From a checkpoint of a small image classifier: held-out accuracy 79%.
Rows from block 5 of a small image classifier, named by matrix and row number. Rows with one number belong to one channel. Each number is 500 + 50 x the weight over its row's rms, rounded and kept within 0 to 999. All counts start at 0. Numbers have three digits each.
After each channel's rows are labels from the 100 images, of 14848, where the channel reaches its highest value: "responds to" is what is common among them. Only what is clearly more common there than usual is listed. The data: telescope images of galaxies (Galaxy Zoo DECaLS).
# convs0: first 3x3 conv (model.blocks.5.convs.0.weight, 160x160x3x3, each kernel summed), inputs 0-159
# convs1: second 3x3 conv (model.blocks.5.convs.1.weight, 160x160x3x3, transposed, each kernel summed), outputs 0-159

convs0.129:537476544474459516424510458464433528510606517406437499521529493431466503449474551555409559396484456493504470517566464472549351473456465480463471399457496486397514431415438485537474407439451516468541445519500557385497447480453474488439479479519440510441500440475474474464528458605461538549496463467546485525472509495507498475466449440458449472462547500412457416475552378561491493431501447488586468452510478414460495476451475452440497413541414523482452507414489400455433448493508577
convs1.129:493567480519493497393428491551480519424528452466531565529540480395501537447522485518481592528508535529464479515526470523498554563507490524523493418547487519512497470511497521463486515536480510540420657549561398521411439573419482521519473548550433443451486521484421490527602474608495443499534454566511411534525528506515588440527465471460475384556537551528443585445535454441431510435463425535562424422510495599485497476466484537484432526447416409457530457583433547515513537587526550
responds to: spiral arms: yes

convs0.124:528523490515505515403437494452484443455477526476441491465459543522543445465481548464428456483527568496520570448460556454442446462480460431506491515454498554407458365453396459522531513493454490470472400477449441488526491483489493504413440476510456536486518488409434398492464422458520592448421430474529478442495499481550458525564461552520473429546523487388440474447436431536460492458383548527378427494459502489419499509565516485466524406487529396606435493436449509452514466418449542
convs1.124:562617525522465530459449515578459461508505501516548493485498505487425516465526432522452505562464619426486450443514419424539425556581417574504485385504503510535424510410495553528514435518414480394520434553417496513466490549436534534469399513434430482516532499567447508512540530463438407462512460468499524481456583460549517520557573582503483573540489552517511507440539540446451599439515453466471439421536468490446512558534476528486459503430535503415545493533479401490375537521574477
responds to: spiral arms: yes

convs0.77:530501575551599538447606500545498520529496510537513502439362525392482491448473593509457433513509519566553506531433505571506544423392451476498541479475520527583520421592507558476490520558489473439425566463570548466502422426470570526466529573577475527597611437451431487535499531602559545452460507565549590421442487501517448514568507522533461479474492444504488559487513476501552492478487479518563501429539508473566462551565571503513531526519408585503520494518492443494442405513524584
convs1.77:425436459427593499544610535521571466644420548513506496488559444491482498461486560578457507498484502534484469493409543480438534422519441536414504548485542478496505604384470421452525622422497469496483528525529512521506556459469525579603436521542503450532383495465532503481415485578485451443468567520455507552534431531486500447497483534505490477404407432435525444529508509496489498487544540501539542475591504442443492425582488512556614509511562532587496455483480475517547578477540519
responds to: bulge size: small

convs0.145:451516484493564476414508503445396494498505478480485453446447490471524500463385479462453460612497445445513456516432441474494424498457506467540506522454519477452492404452390587445520570475492457490413452490494478419442463413484495459394461434489480570506545419478373508435490490422464466477411475406552393473474455455468475471500463517433426499447485494451429480415475434505426458479452469524416431482518445388457489520573468535485469457469404465474441491471399502504503427522493480
convs1.145:466547568421559503535523478512515513448400469536523516503455454533482535451535453552463524497482541511479548475497547481513433601554472544379434488494555479444478498397402447531594551461475471439548425590520507485500471457416534515467472600509510516559415474517498538523471499481488485472481599500363476502516490474488511478440524521515536545506374450488482438488461531429427490510548475502459535488585521423478501476624518448377560411417576512550511493512538400510392585570505463
responds to: edge-on disk: no; spiral arms: yes

convs0.70:423466423456475447463427484437470448470412455376427468536460501457413443523494486467525446459505482446495474478426415508445469456457490445472445468450520482442441492507490464462435446514505482490447547450416455477474480464491413476442450479459468431455446485441378483476421474442529446419511487468462474430428469427452446426433493546485425503396403432530491452523370572470521483482465472366505475496551494468522509470483431453404432445451487471439421462529467491548493466469443455
convs1.70:438639479521410452448449425571505440471529452533480520599520518489480476515429508497479505562496468430482507496508496460616484565449488494567484461453542428594456482442531553548404402507482481579545513536509471570490550459501497486478479470476464478456565514571521508539489474432522472617552458440479556396480529477494459558516541511510458555640515571480441504434413565475549461469476522488524442473501411610500508547452471499387491499527513450480512445605478545356534462502546501
responds to: edge-on disk: no

convs0.112:402486459464499581488517459480520468461495551519555613488591493478518486458513488473553502497502399470538504489505426488527454527434382412540466553494502496524472422440474532472455530553451526477468420445426547523563529449504432442456579440420493537457479451478496469489558489416522466442471504453504440465485477454496533441495518486413477613454501517498611517463546423500399370492428479430341499483385392531456489460475467521512460447483571461520412496568482445462461462481493473
convs1.112:505397532516571497587468513299591572564484509510457442487531569563430490491530491520533474513519516524503510415551521501529455526483573456459490560530498513496490528549486428547482537508488509511526511466458611486543454533504497481545560516549529550600439471616536473533410496468462481502466554518408450495524536494539384506514542490498597640534465473470445486457440626518493582615532481514435559596543459559506510557518477501484505486553417514440517483496406533434483483514471552
responds to: spiral arms: yes

convs0.103:389395479486452475513460467538486503492500534478520492483466467538494489496503407467500514420462420526500493494534457458510494466547563576435517375503491464400410596511473491488442444473560487476541502514461489491495536531528446433558495466442522540463431524446508471514503465342534504485444566490492535514519449429421593426420529524369539604501495486408507545544444543496440529498478500413551501496529483489441479419472439480362425421469622456443469508559508517497553531475525403
convs1.103:474384464508468494556516497394499592544458502562395474508551541553562503509414490502453459508471529558528516491515506513432498493517539502493487554478508443496512431462426493529477531457628464570515484449536545591528525535532548556428622554540568568509554511520520483452446544598624538443402481549494443568490500510533464460439549521561597601417455403524433530442424428511440513562585545508516583536528466556422484517481482436514512559539460531513492518499534534514521489536391460
responds to: shape: featured or disk; edge-on disk: no; spiral arms: yes

convs0.104:473544463510571478468393466392493409461482555516471570515455497440538357431542423549461547634481470476538590527498429443523512434398468442579512607464519547483490455487466529478532527543526511495520480501445568534468444359490491498439459481491452534518516430403485502421521496433554480462502434460538484516380465456518471527511492449499470457448495463502532503375500550450462402460515480505426442458534506459459481584588477451511537494528534437489436477453431436473491462448453533
convs1.104:558540526525598493528499454449486499525448536652534514499548564452443497562520518507451471456490523467479514397519544488546457512497553472441450478412495478543471552465521469593500490494401505526491377532529529421562467533410506487524483494450378531561445596498434541520438501410487468483476477444358504471525504490486465502422451416526504628561444518419485545455390537475531501495491467552386492457495498576559507494568472490464563454523560529452525521524507485433413412545565490
responds to: edge-on disk: no

convs0.29:487485507503519496421503456469501445541459540461499439493465488490495445465482482414410485543460478559506535558488463445556545416519509477464451426455556464502454544506496514479409450525464545509533505429444453471483482416439453535419444504494464501493506465439528431433440519420509463438526557526467503524432404437492547539430539488483447691419452387453529452424376505448448506476463452475436443431423568497462521504489458431366458508520475505412442494467372534504484446492482546
convs1.29:427535410526376463487500460415532483469544509528402428533520453558605461546435426490437440522473524508538523511518537465520456583493505484581482506493499539478523383435457546543483464554537450520520474499510537569527507543518511548422514498479506586435601522496484510498396487538538470452481518501536496467512517538514574579515498545531497592531524451666539461499468436417523543465487487496407563522556421524371452528461479494454455464548414563508500477514561494644456551528520404
responds to: edge-on disk: no; spiral arms: yes

convs0.24:408545551518556490490388511431494390577465491584550499477609531477531394517440461525556551568481467462473539499517467449523487439454383433539520550478495439449449622476473533498434544467443505526505473521468538458469470450409529537460505515474448562502531472631499413497561477457534456571491526425514439516461496541496561522505578480460486579477498553536550563542554424445505552467534432487475452417593519425467489549547413471442512582520562492548423528517510414539498460490433557
convs1.24:583375430488546562622539551460558503598496524548447462486532433497527492559490583548412568455546479513502499560446561503486506414528498436428530553423529462459453542511474402541555536481560469491439527568510568453505498456459502453569509528457472511492499394543546520449482513476537515480440492520485509555428536602477553446510460531438531504395442489477540443594520606456478506530565503513527556575505411478466524518530404528529615442558574567522520525482552460445512592460473445
responds to: bar: no

convs0.55:501479482460454458476570514434495476577520482480538470457393474546506446474514446524494479439447481463538597515509502369424429481547566524455527429488494473409417515546500490491539439483457475503459561488447521544505447445411456436483446454434477480466468482386562447365534494458446451456474578466487431422440406425461472439456537532461495447507509518495413508424496478465455480477508499485536509439542634381395489437457553476411463502469572499394512509464465556508567489523473462
convs1.55:487535443549407513584479484349521586469574521594421536543496486546583512524435428443532435554492509471525454475533538460479430517507481501606510470503505478520511431508405529487495489490578454545504447407557544573466560534523579559440641488540521535430547461491500458466455509489584492420410486501523505537452542524504472505521597504572591557540586485567525537489508470536521493546532493564501573542537387559428470528424470451454398592505533540449501520489551550518499515545478471
responds to: edge-on disk: no; spiral arms: yes; bulge size: small

convs0.46:406454475451442482457461467444449389491436533463502416495417473470542456481482400469455553481505475429480569535480403445521426502425448455456504481474507501365501432480375436504464510453501488490498460472475485488492454422474455488463483457525465540445428463453426507437534555481510473403470444434460443468450410453503475461521472501491476431508425583506432452459441469499444389411438491421471479451423431426465482462472427482456426427509471386457425483442492497445522463487467487
convs1.46:509517487453551490514543479432547493469450528541538393499526429497458524525556471474466458508486507407474508534396433521484503559586423534376482461443502460505493475532510478527452530516478494486387457552574586460468476474463525501490473480523409496530455481505474505528479531476435482532513565417400580423461515489456689570462513473433538587520411499437577388525451483530532469459551532526387502456492467457528518495593496480457568480540600524522497550456483426530364512551512534
responds to: roundness: cigar-shaped

convs0.7:402434438551489485470455456437547448443518535521434508484477485449479347466550358510576563453506382536517508504546373526574474446482475487545462531421517372489444511531484452519460496527461542401510516450424526559470449456445421472453523544475451512472469440498410475518510465416565543381546537537491531388471484420564496496506502450431481488414526417507451474463486582491499461450493432409460443466549513482515500494546440445441540484556539490525495491528479510538495439459500477
convs1.7:533500525485550517554472513456415497592446509534488486481522447504508556460423575402460476424507557429515563496488481456489430461509503520484490513509557453576526435529435475543555552548412486456498429444541497578442482505522563497476484430490512473557507559514465515488432492436465498499510316433429586536453521585484573520533538440557495593475466571532486403507499570545523579549519512473526541528508429646531486498537469519523522548565430516499580553616490419390428451494529535
responds to: edge-on disk: no; spiral arms: yes

convs0.28:521498520474489472448416498504484437474475547516483470483541525474480482468523451484412470458490462527517477487538480377489451500439394406433452473454466543432512434403554498490474456506418508478556524511470509449500485406451449467427434562504392593482496451478530438436440538481546476497478465538480512530396461468399535459422483507434404573407455502473547468456515491536527444432561409507498435491534452474414503494466522517444448468466477529474506509395409416508347416472408563
convs1.28:546515488598493521448483495588502449465578442461481570524533498514473532492541491472546615463506555489475476495560512574532408581509492526591476476553494541515519420504531566472488471497485501544476558546515448468550523506499468513515465457482488466510511547424433465508591521428473447462557452514543499544529586456622438484561491505494508493528594553564491539407565543419493558478432478525527413457430517631526500578420500595519363584457413521445477437507490629410549487526514552
responds to: spiral arms: yes

convs0.74:530427466510455507436429463488573413440499487512507561457413547516460519539549526531464472435490547498524561466509553534459525544434397374487496440467522533551494386540562487479523526496438523441456422469492458571548480444421462468432532498460445421526482482369520453500496531453468426523463596525490500489484403508503542482501486526491467465497456552467580500585469424474483475382420500455364551400439572583527496460469513472511487528502522389500508514480482479370494483472435421
convs1.74:513535527468522489609408509406494589487494465511472389480577522558542469390531482479487431443493531494509545475572492471522413503521489536479501526515481427575484556517509446550509540534439485561589540455523530529497611568515477498515461458495507545531469544589562471555344515411458520470506512479414472581494529570473416503528528504491551548512507442500386529365483462481539567584493560533445562579527496535466501512544471501410515543635408433469573480539482522457467530491517522
responds to: spiral arms: yes

convs0.152:402449486506516525536450480528494529523464452436498507437395441529444402507500398476451482495457394502515518511476431396472419423537582541444477402547508393375476470516473500477434428445452505480486560497467561524502466556477433435542432451459526571489501517471490460518486429443493463431420493472502519499541473473480530435395479453376474446507462470471453523486418508497482489534441463418482478502472567401446478505507438433365423500443582557475431487518496503536574528454504495
convs1.152:456507420500405490556471476423493635482491482593451558513561475553557515504461527479502466536483547494538473524463499461450467506531488498548499501473523431491523419424433556516492497423604456590475454427492550499482533502573569559446659511540568548477565495539522494433489522619613497455439452514516470548473463500506506469524576541570590622484503439536445505449502360458438530575549532520557528561535432600411476465480424516490517539522521464501519510518525530496487500553426470
responds to: shape: featured or disk; edge-on disk: no; spiral arms: yes

convs0.136:515535508536622510466448506504517467518446540432451484479493513379501532430542529448451455599471483539520457496520498606464448477448381457576548529427507546558516449545568552476469519525457474440514542520525457508489428412461459494446471571555433483557592398484460473525476469524529522483523467552507559463486536545467547557455516400526443411519489455414525525431485504548569474468551470414567445372525457524590495569579497479413510509465435535509538514507457420516372421525463538
convs1.136:492502478590507516445466498498604494546493380548522483482477487511442560502506525492478525454502456499507491420557468605482598459500490518542469520525492485422478421559510479504567455404528518526576559410515541484511557485554500542464476469541499505478482529407539487610502501536487446447569495517494498567496559556493489564519469399563423397496568491603436535475468649453533474521423480495509516513404484578561504531480477480577446487532400488471492410605409520360533544486473564
responds to: edge-on disk: yes

convs0.38:498552537535566511458399494511417489541493463476408492444435520417485485436496534477384467564466481423504454528484488449421479413474396466571560516425498501452477435467502542470469560534435477437477535463519509446480427437473404477450454467539427520529558444428499452419489517521519539401434388448562434452450463541517502450466435423494411468521491456464480514445510526545467470432479481434525455495540491520479499496574499408441507540486399513473417519362455470524473434465430588
convs1.38:485516476592475516510477510523627520531475413502499462519492533550518511529519500451523522486478504447486494434569481608491561480490398493587415437523498462456529457624498492494562495398481513591513542497541568553528580509585492503424519409451544541488527589359504474498491480570420428487578444442511566537441594500464504557430464443520450479545552522558470553470469606521585509571475474541501503506463508559607501476402546456544473496540418495484446454524432500406473518529516562
responds to: roundness: cigar-shaped

convs0.41:458466445532498473448475518474456419554465512464420509501444526426490513469494413509457526499488438476544530512520459386505467442416442434504507538482518453353478408410445466516474517473461470438482481484512416482524403409448441520445426482521431435494483420441437552429526492413522560444472457483514508446441508478539511421435452488497458492473512486468505510430390580504465506445478527400427447453479443458375501514565498408502499382510530426521423469437471439550475418525450499
convs1.41:485471528392555494496577483513501492515434605573557459521518424492479532420521463476473450498490591443476543558375444464464484553591449516391497487435517484469509491463422470533484514478461466409347510555536523500470439486431520507463440510497413542535451512465474500507492542513450480479529528452419536503478480539485681521542528521488513530434416517537586383461504437490470569469544465491483496450476550452480489453588463486467537489477597514571506548460522412554367507503516533
responds to: edge-on disk: no; spiral arms: yes