A small image classifier, trained from scratch: 48-pixel images, adam_atan2 at rate 0.0016.
Rows from block 5 of a small image classifier, named by matrix and row number. Rows with one number belong to one channel. Each number is 50 + 15 x the weight over its row's rms, rounded and kept within 0 to 99. All counts start at 0.
After each channel's rows are labels from the 100 images, of 14848, where the channel reaches its highest value: "strongest on" is what is common among them. Only what is clearly more common there than usual is listed. The data: telescope images of galaxies (Galaxy Zoo DECaLS).
# convs0: first 3x3 conv (model.blocks.5.convs.0.weight, 160x160x3x3, each kernel summed), inputs 0-159
# convs1: second 3x3 conv (model.blocks.5.convs.1.weight, 160x160x3x3, transposed, each kernel summed), outputs 0-159

convs0.118:51 31 40 33 33 38 30 23 36 41 58 37 61 47 47 31 33 48 66 38 42 50 48 51 44 61 27 53 60 65 31 58 35 40 48 43 37 52 33 25 67 17 23 44 40 32 26 45 28 34 39 46 46 33 35 08 41 38 37 41 33 45 35 55 44 56 56 54 37 45 35 38 37 39 34 39 44 26 29 58 32 31 37 28 32 43 05 41 35 09 50 47 53 51 45 40 53 55 51 50 40 31 47 25 36 49 49 40 45 55 48 27 32 49 22 45 32 57 50 38 47 40 63 53 49 47 20 49 43 23 58 28 30 67 62 35 18 44 35 43 33 34 14 48 32 55 31 56 20 32 50 41 45 43 68 42 43 41 37 47
convs1.118:44 70 35 50 30 44 27 53 39 59 34 56 47 71 65 46 38 51 69 56 27 21 54 55 28 18 36 42 20 64 63 65 73 43 37 23 63 23 37 33 45 45 55 50 40 45 72 33 39 55 46 41 69 39 77 47 35 64 44 40 30 55 58 40 67 37 82 63 50 36 80 26 56 45 57 50 67 45 63 36 48 46 45 20 73 65 38 50 51 62 68 36 38 46 45 26 54 36 63 59 57 39 46 63 62 62 80 68 66 57 50 34 45 14 65 65 62 56 58 69 35 49 39 25 51 58 59 31 38 41 66 34 25 41 28 83 41 43 55 50 33 63 30 32 71 33 43 33 55 48 41 75 32 54 67 52 42 70 46 56
strongest on: shape: featured or disk; edge-on disk: no; spiral arms: yes

convs0.26:58 58 48 87 60 38 41 17 35 66 37 67 61 49 49 51 24 50 57 36 40 38 52 42 52 56 37 45 26 34 59 53 36 40 48 28 45 58 45 61 95 14 44 49 49 31 69 46 60 34 56 55 21 31 30 30 60 62 49 33 49 58 52 47 26 46 43 60 42 39 35 43 29 54 51 33 75 42 18 36 76 54 51 61 74 47 26 25 48 44 37 33 49 50 53 46 56 27 46 69 31 41 41 64 45 63 33 37 54 30 59 46 37 11 41 56 37 68 52 51 61 48 57 41 23 50 50 63 40 45 61 25 64 32 56 29 64 49 53 72 34 51 28 65 25 53 34 85 51 37 51 38 52 48 88 39 40 38 64 62
convs1.26:43 31 46 40 54 52 35 39 41 45 57 57 53 28 34 64 46 47 65 63 39 48 50 55 36 46 63 38 34 32 45 53 49 49 42 64 59 58 74 28 26 62 54 52 45 40 35 46 95 65 47 42 57 65 20 35 14 39 42 63 73 41 52 49 91 54 77 29 51 36 66 46 51 36 38 65 64 50 59 58 87 68 28 56 42 52 59 27 45 55 39 40 82 49 47 44 53 43 59 35 41 52 45 42 75 47 56 52 59 51 59 45 48 50 49 47 48 44 27 30 28 34 36 59 13 39 53 50 47 34 81 42 32 53 60 99 26 38 28 57 31 55 59 53 63 51 41 00 49 62 48 51 45 48 38 49 36 68 54 55
strongest on: shape: featured or disk; edge-on disk: no

convs0.132:51 46 70 46 42 48 11 41 48 39 49 35 29 46 59 55 22 57 56 46 54 23 58 51 17 64 35 49 49 63 34 38 51 43 48 35 55 64 31 67 34 63 55 32 38 36 63 65 60 15 44 47 42 40 57 53 50 38 61 47 44 55 37 36 48 71 62 28 36 29 52 47 21 06 38 37 40 21 15 52 46 29 31 48 40 43 32 46 56 64 52 37 42 62 41 41 54 56 52 38 45 44 23 39 37 55 55 41 52 47 46 56 28 36 35 54 34 36 56 56 01 63 53 26 46 37 12 69 47 47 32 19 32 58 64 61 67 53 39 54 37 60 41 53 63 63 40 36 43 54 45 47 16 59 34 65 19 47 44 19
convs1.132:50 67 44 57 56 43 60 60 49 45 46 30 26 55 62 59 72 66 43 47 54 52 30 51 47 42 58 61 48 10 51 48 38 45 53 60 57 68 36 45 93 29 14 31 74 52 62 24 68 32 50 36 56 51 52 40 35 60 51 66 49 53 24 50 34 78 29 57 74 35 55 60 20 66 32 55 54 49 29 53 47 34 59 78 45 59 45 38 54 58 35 51 30 51 43 54 56 61 59 48 51 48 56 37 81 48 25 39 12 46 41 89 24 76 37 58 66 12 44 62 40 17 65 44 63 48 38 43 53 53 48 51 73 44 51 85 58 55 49 38 50 37 36 36 63 38 30 44 51 54 46 61 55 55 15 58 64 37 51 61
strongest on: spiral arms: yes

convs0.69:52 47 36 51 31 56 29 56 39 51 33 46 32 42 57 35 49 57 27 36 38 60 56 61 43 52 49 45 43 29 38 40 42 50 50 49 41 27 36 35 45 07 49 44 52 40 49 71 62 35 60 61 38 53 09 20 36 41 40 45 39 54 37 51 39 40 51 68 64 34 38 47 59 26 56 43 47 22 45 53 51 37 43 37 42 26 16 12 52 24 39 43 60 36 62 37 38 25 47 59 47 25 51 37 22 55 30 42 56 37 61 41 39 28 17 49 42 55 43 43 28 52 51 47 44 21 40 15 48 63 20 36 50 80 58 08 34 44 39 58 41 44 62 65 06 54 35 40 39 35 44 42 48 62 58 53 29 62 44 48
convs1.69:47 56 63 28 67 57 52 67 42 56 44 48 65 42 76 53 59 62 43 47 28 58 33 51 64 36 40 25 61 55 46 43 54 46 42 68 47 34 40 48 49 25 93 59 30 65 41 49 32 69 75 81 54 39 29 33 37 34 67 57 76 27 49 29 66 19 17 46 53 27 52 43 50 38 28 68 59 40 54 69 66 50 55 69 23 48 45 44 49 60 49 64 52 63 45 50 48 39 53 28 39 56 68 48 53 40 80 44 85 46 71 38 54 83 63 46 55 54 68 25 51 85 40 63 22 50 56 67 30 58 65 51 42 80 42 47 50 45 39 69 38 80 42 42 71 43 76 46 56 60 62 58 56 31 53 32 57 62 56 69
strongest on: shape: featured or disk; edge-on disk: no; spiral arms: yes

convs0.12:43 42 59 44 57 32 47 68 53 45 52 53 51 38 45 49 41 53 61 11 29 46 44 59 40 68 60 39 45 35 36 63 44 58 51 43 54 28 73 38 23 25 36 65 70 70 39 47 18 57 47 44 34 25 41 66 42 55 41 85 34 29 45 48 43 48 35 39 39 56 64 52 45 51 38 29 14 55 37 42 32 44 34 55 56 45 13 46 42 39 59 37 21 68 51 45 36 46 61 67 66 54 49 24 31 30 44 60 17 53 53 30 42 64 73 60 48 23 23 59 33 49 53 91 54 37 49 54 76 41 22 52 45 48 45 37 41 46 33 51 45 35 32 31 61 39 77 23 27 25 47 66 53 49 31 44 50 38 51 21
convs1.12:42 45 52 64 29 53 72 60 44 26 28 64 46 79 59 62 38 53 47 56 57 70 65 49 44 33 38 36 33 62 60 41 60 62 61 77 41 57 48 36 50 39 60 60 43 65 61 46 50 36 53 33 45 61 56 32 33 66 42 65 36 51 76 37 69 49 30 36 56 62 53 68 51 58 57 60 66 41 74 59 54 70 68 41 55 46 60 33 50 35 36 49 49 94 48 46 00 40 61 66 26 72 55 62 48 83 39 26 51 60 59 68 70 82 32 70 23 47 60 57 37 40 42 35 37 65 72 80 39 56 52 81 71 61 44 48 38 46 75 20 44 38 46 18 54 51 39 49 39 63 57 66 66 60 28 62 53 48 27 61
strongest on: shape: featured or disk

convs0.4:45 66 64 45 72 54 22 24 47 44 47 30 56 33 54 35 30 53 41 42 59 13 50 40 28 62 51 52 34 44 68 48 31 43 56 30 57 55 48 39 47 40 24 37 20 45 65 50 46 33 50 57 48 52 43 31 48 62 55 44 74 52 21 47 29 54 61 57 50 62 34 53 24 17 19 32 41 44 32 59 42 16 47 49 62 25 38 44 27 31 34 46 51 57 56 25 46 42 39 52 42 49 39 42 58 37 61 44 43 54 41 40 23 41 58 38 50 26 46 49 30 52 65 66 42 37 06 58 42 33 70 36 07 68 42 58 42 49 57 61 47 38 28 43 56 39 47 56 30 29 56 43 31 23 59 26 26 37 19 70
convs1.4:42 39 45 81 39 52 26 45 50 51 65 55 50 57 07 64 44 64 59 21 51 58 47 57 59 41 51 49 46 70 52 45 41 39 48 52 21 72 49 79 54 72 46 43 41 46 62 29 42 57 48 42 33 55 55 76 52 54 47 66 40 41 53 52 66 51 71 57 53 61 56 63 65 57 65 44 61 36 46 33 27 69 48 27 61 77 00 50 37 52 59 50 65 50 35 40 58 24 40 61 59 72 55 62 45 57 31 62 34 48 30 65 36 14 53 66 60 73 47 76 36 39 71 39 68 45 62 33 41 61 63 58 49 41 49 67 71 51 63 35 75 45 68 35 67 55 21 34 42 37 31 92 19 57 38 57 54 54 46 63
strongest on: roundness: cigar-shaped

convs0.16:54 48 48 51 54 49 44 70 58 46 52 51 61 60 45 50 21 45 75 53 55 31 54 67 21 24 66 53 43 41 59 72 56 23 54 62 47 66 52 52 71 58 43 17 09 17 48 42 50 32 47 61 36 52 40 54 41 62 49 74 59 36 38 57 26 59 29 44 50 40 28 56 31 22 31 34 58 31 40 42 39 17 55 65 65 06 25 34 44 31 53 44 52 11 34 39 29 43 27 57 28 37 45 58 47 49 64 38 62 40 33 56 29 70 46 55 57 25 47 50 19 42 35 27 42 50 60 40 48 60 31 25 41 51 47 29 47 50 44 42 67 45 42 55 30 62 41 56 53 41 49 27 25 45 46 39 20 68 41 58
convs1.16:62 75 55 58 41 57 66 50 55 77 58 58 51 37 66 72 59 71 49 37 45 64 29 36 39 57 45 60 91 40 58 51 48 43 48 37 67 37 34 55 32 73 53 54 41 44 66 28 30 58 50 40 53 53 36 49 46 57 57 46 42 54 69 55 54 59 61 52 73 39 51 38 81 60 78 40 34 58 39 56 42 71 42 41 55 24 34 41 47 66 50 41 57 41 57 51 67 84 57 70 52 55 69 35 48 41 62 50 48 52 45 54 39 35 65 50 43 61 48 54 62 39 99 44 43 62 62 45 36 67 41 37 76 49 61 54 52 50 28 34 43 31 50 54 37 38 64 82 59 42 29 23 42 33 00 33 42 50 32 39
strongest on: roundness: cigar-shaped

convs0.75:44 43 41 50 41 53 45 41 34 50 62 56 56 38 40 27 52 56 44 20 42 55 63 44 45 77 35 37 46 31 32 51 47 65 55 67 49 43 50 34 52 32 15 54 61 63 41 52 21 41 50 55 37 26 39 47 43 30 41 45 27 59 48 43 46 50 48 50 38 52 64 30 56 28 35 26 46 44 53 45 40 48 27 62 49 46 00 54 32 33 28 38 20 63 15 21 47 59 49 54 58 46 41 15 27 34 42 46 14 52 53 38 61 66 45 44 40 42 45 57 47 14 73 34 47 37 39 48 46 26 59 63 38 25 50 45 32 44 33 48 37 13 12 48 61 36 83 44 34 33 47 58 43 67 55 62 53 40 54 47
convs1.75:52 59 51 70 24 44 82 34 49 18 41 66 45 69 57 64 39 45 48 67 56 57 87 50 54 48 42 42 38 21 61 41 67 50 60 58 27 68 49 32 60 36 67 60 43 74 68 43 45 38 55 42 69 43 59 31 38 61 45 59 50 76 66 40 54 69 36 26 59 51 49 62 59 72 54 60 70 40 60 53 38 48 56 23 63 40 62 25 52 47 33 46 57 72 38 29 24 47 55 59 34 72 51 66 49 70 37 36 66 55 62 71 75 88 46 63 33 64 56 66 33 48 39 37 50 76 73 70 58 45 57 77 67 63 53 55 34 46 68 33 19 55 14 31 48 57 52 31 25 65 42 54 82 55 34 56 56 43 39 38
strongest on: shape: featured or disk; edge-on disk: no; bulge size: moderate

convs0.94:12 28 38 75 49 40 36 42 49 26 42 42 43 59 61 30 38 42 40 27 59 35 57 46 33 41 26 59 23 49 48 56 16 40 55 58 58 48 13 40 29 48 21 30 40 39 48 47 48 24 58 44 47 48 13 37 36 49 51 35 59 56 39 43 35 55 57 39 55 57 49 46 24 28 49 54 28 24 31 49 69 48 46 62 58 25 30 25 55 31 52 60 55 47 46 22 42 23 41 56 34 25 24 41 48 58 66 42 39 49 65 44 32 34 26 59 27 52 54 66 32 46 63 36 54 19 28 53 20 21 48 33 55 63 40 35 36 50 57 67 36 12 42 47 45 38 37 41 53 49 48 51 34 35 43 43 26 46 49 53
convs1.94:30 26 63 07 64 41 38 62 46 48 59 52 51 25 56 52 39 48 37 52 38 37 51 61 41 52 40 39 43 34 45 40 37 33 44 62 45 40 54 51 56 25 36 56 60 26 20 42 73 51 63 65 58 41 14 52 42 38 73 70 88 51 58 37 53 39 41 49 51 44 35 54 33 54 38 70 45 50 57 47 60 63 70 55 39 61 00 62 55 69 42 53 56 44 46 47 43 39 28 22 67 62 39 52 57 38 75 45 48 34 56 59 47 52 31 18 32 62 57 33 35 44 32 38 56 29 40 74 50 43 38 45 45 54 43 48 55 51 37 88 42 52 33 72 71 35 78 47 67 61 52 58 70 29 79 22 40 66 39 52
strongest on: spiral arms: yes

convs0.144:18 44 29 44 45 54 29 52 39 36 59 30 37 29 52 39 58 55 56 56 40 49 41 36 27 56 23 31 72 45 43 48 21 57 52 37 56 40 27 66 52 51 43 36 34 25 44 49 41 37 52 32 66 31 58 50 53 40 43 35 46 42 16 51 28 29 31 37 30 66 58 52 49 24 40 41 20 35 46 59 35 44 59 38 38 33 71 59 41 62 57 36 50 75 40 38 49 58 49 30 60 47 41 26 32 54 39 31 46 51 31 36 34 80 34 30 53 43 58 54 26 51 13 38 51 18 33 35 22 29 42 35 49 11 27 67 62 43 38 37 36 51 37 31 56 47 73 32 54 41 50 71 30 38 29 49 27 38 35 40
convs1.144:53 29 42 37 63 53 62 51 58 12 66 45 60 45 74 60 36 45 49 45 48 75 37 52 52 53 54 59 47 55 59 54 52 64 54 43 51 45 42 39 48 61 58 51 62 42 37 42 82 43 54 60 48 51 69 22 40 45 65 74 54 47 56 46 52 36 38 58 43 83 24 56 43 38 67 63 48 58 67 77 69 79 71 67 34 26 99 50 53 49 40 53 54 62 70 57 36 99 60 48 37 51 57 40 63 46 37 38 47 49 60 53 41 50 34 27 39 52 44 26 41 24 78 76 25 70 62 74 60 51 23 63 91 52 28 48 23 54 47 65 56 46 55 64 35 56 58 38 60 54 56 49 27 50 21 54 46 51 37 48
strongest on: edge-on disk: no; spiral arms: yes

convs0.27:11 20 25 50 41 35 43 40 32 80 49 48 40 44 54 31 55 41 49 40 40 41 50 32 51 49 20 44 48 40 26 45 06 62 54 45 61 36 14 70 44 61 23 48 53 46 43 34 29 48 53 22 47 24 67 75 53 34 47 19 44 48 30 58 44 51 49 22 31 45 44 42 45 49 42 32 45 47 46 46 30 42 49 44 39 47 73 39 39 70 43 53 31 53 47 32 47 30 53 44 64 52 54 45 11 38 62 35 16 44 56 12 41 53 35 39 29 30 62 39 49 28 68 34 36 60 45 62 47 18 62 52 42 47 49 68 73 47 66 50 35 30 17 42 42 38 72 57 48 52 48 55 62 56 63 57 40 40 42 44
convs1.27:36 67 38 72 05 45 50 30 32 20 54 56 43 79 37 75 30 20 59 74 68 65 67 54 32 31 51 66 44 67 51 43 56 43 62 63 28 60 44 51 56 49 53 61 55 68 77 52 37 48 61 26 52 43 34 53 42 65 57 64 44 60 72 26 47 68 58 55 55 72 58 51 65 59 49 56 57 25 67 49 39 52 74 37 85 46 66 50 52 48 37 59 68 52 54 60 42 50 45 69 51 40 45 59 60 68 36 70 72 72 72 58 55 73 65 76 20 74 18 50 30 58 19 31 63 56 61 46 32 53 54 71 52 57 45 74 43 42 70 27 31 59 32 29 43 65 31 36 39 51 53 64 64 40 47 38 51 52 33 42
strongest on: shape: featured or disk; edge-on disk: no; spiral arms: yes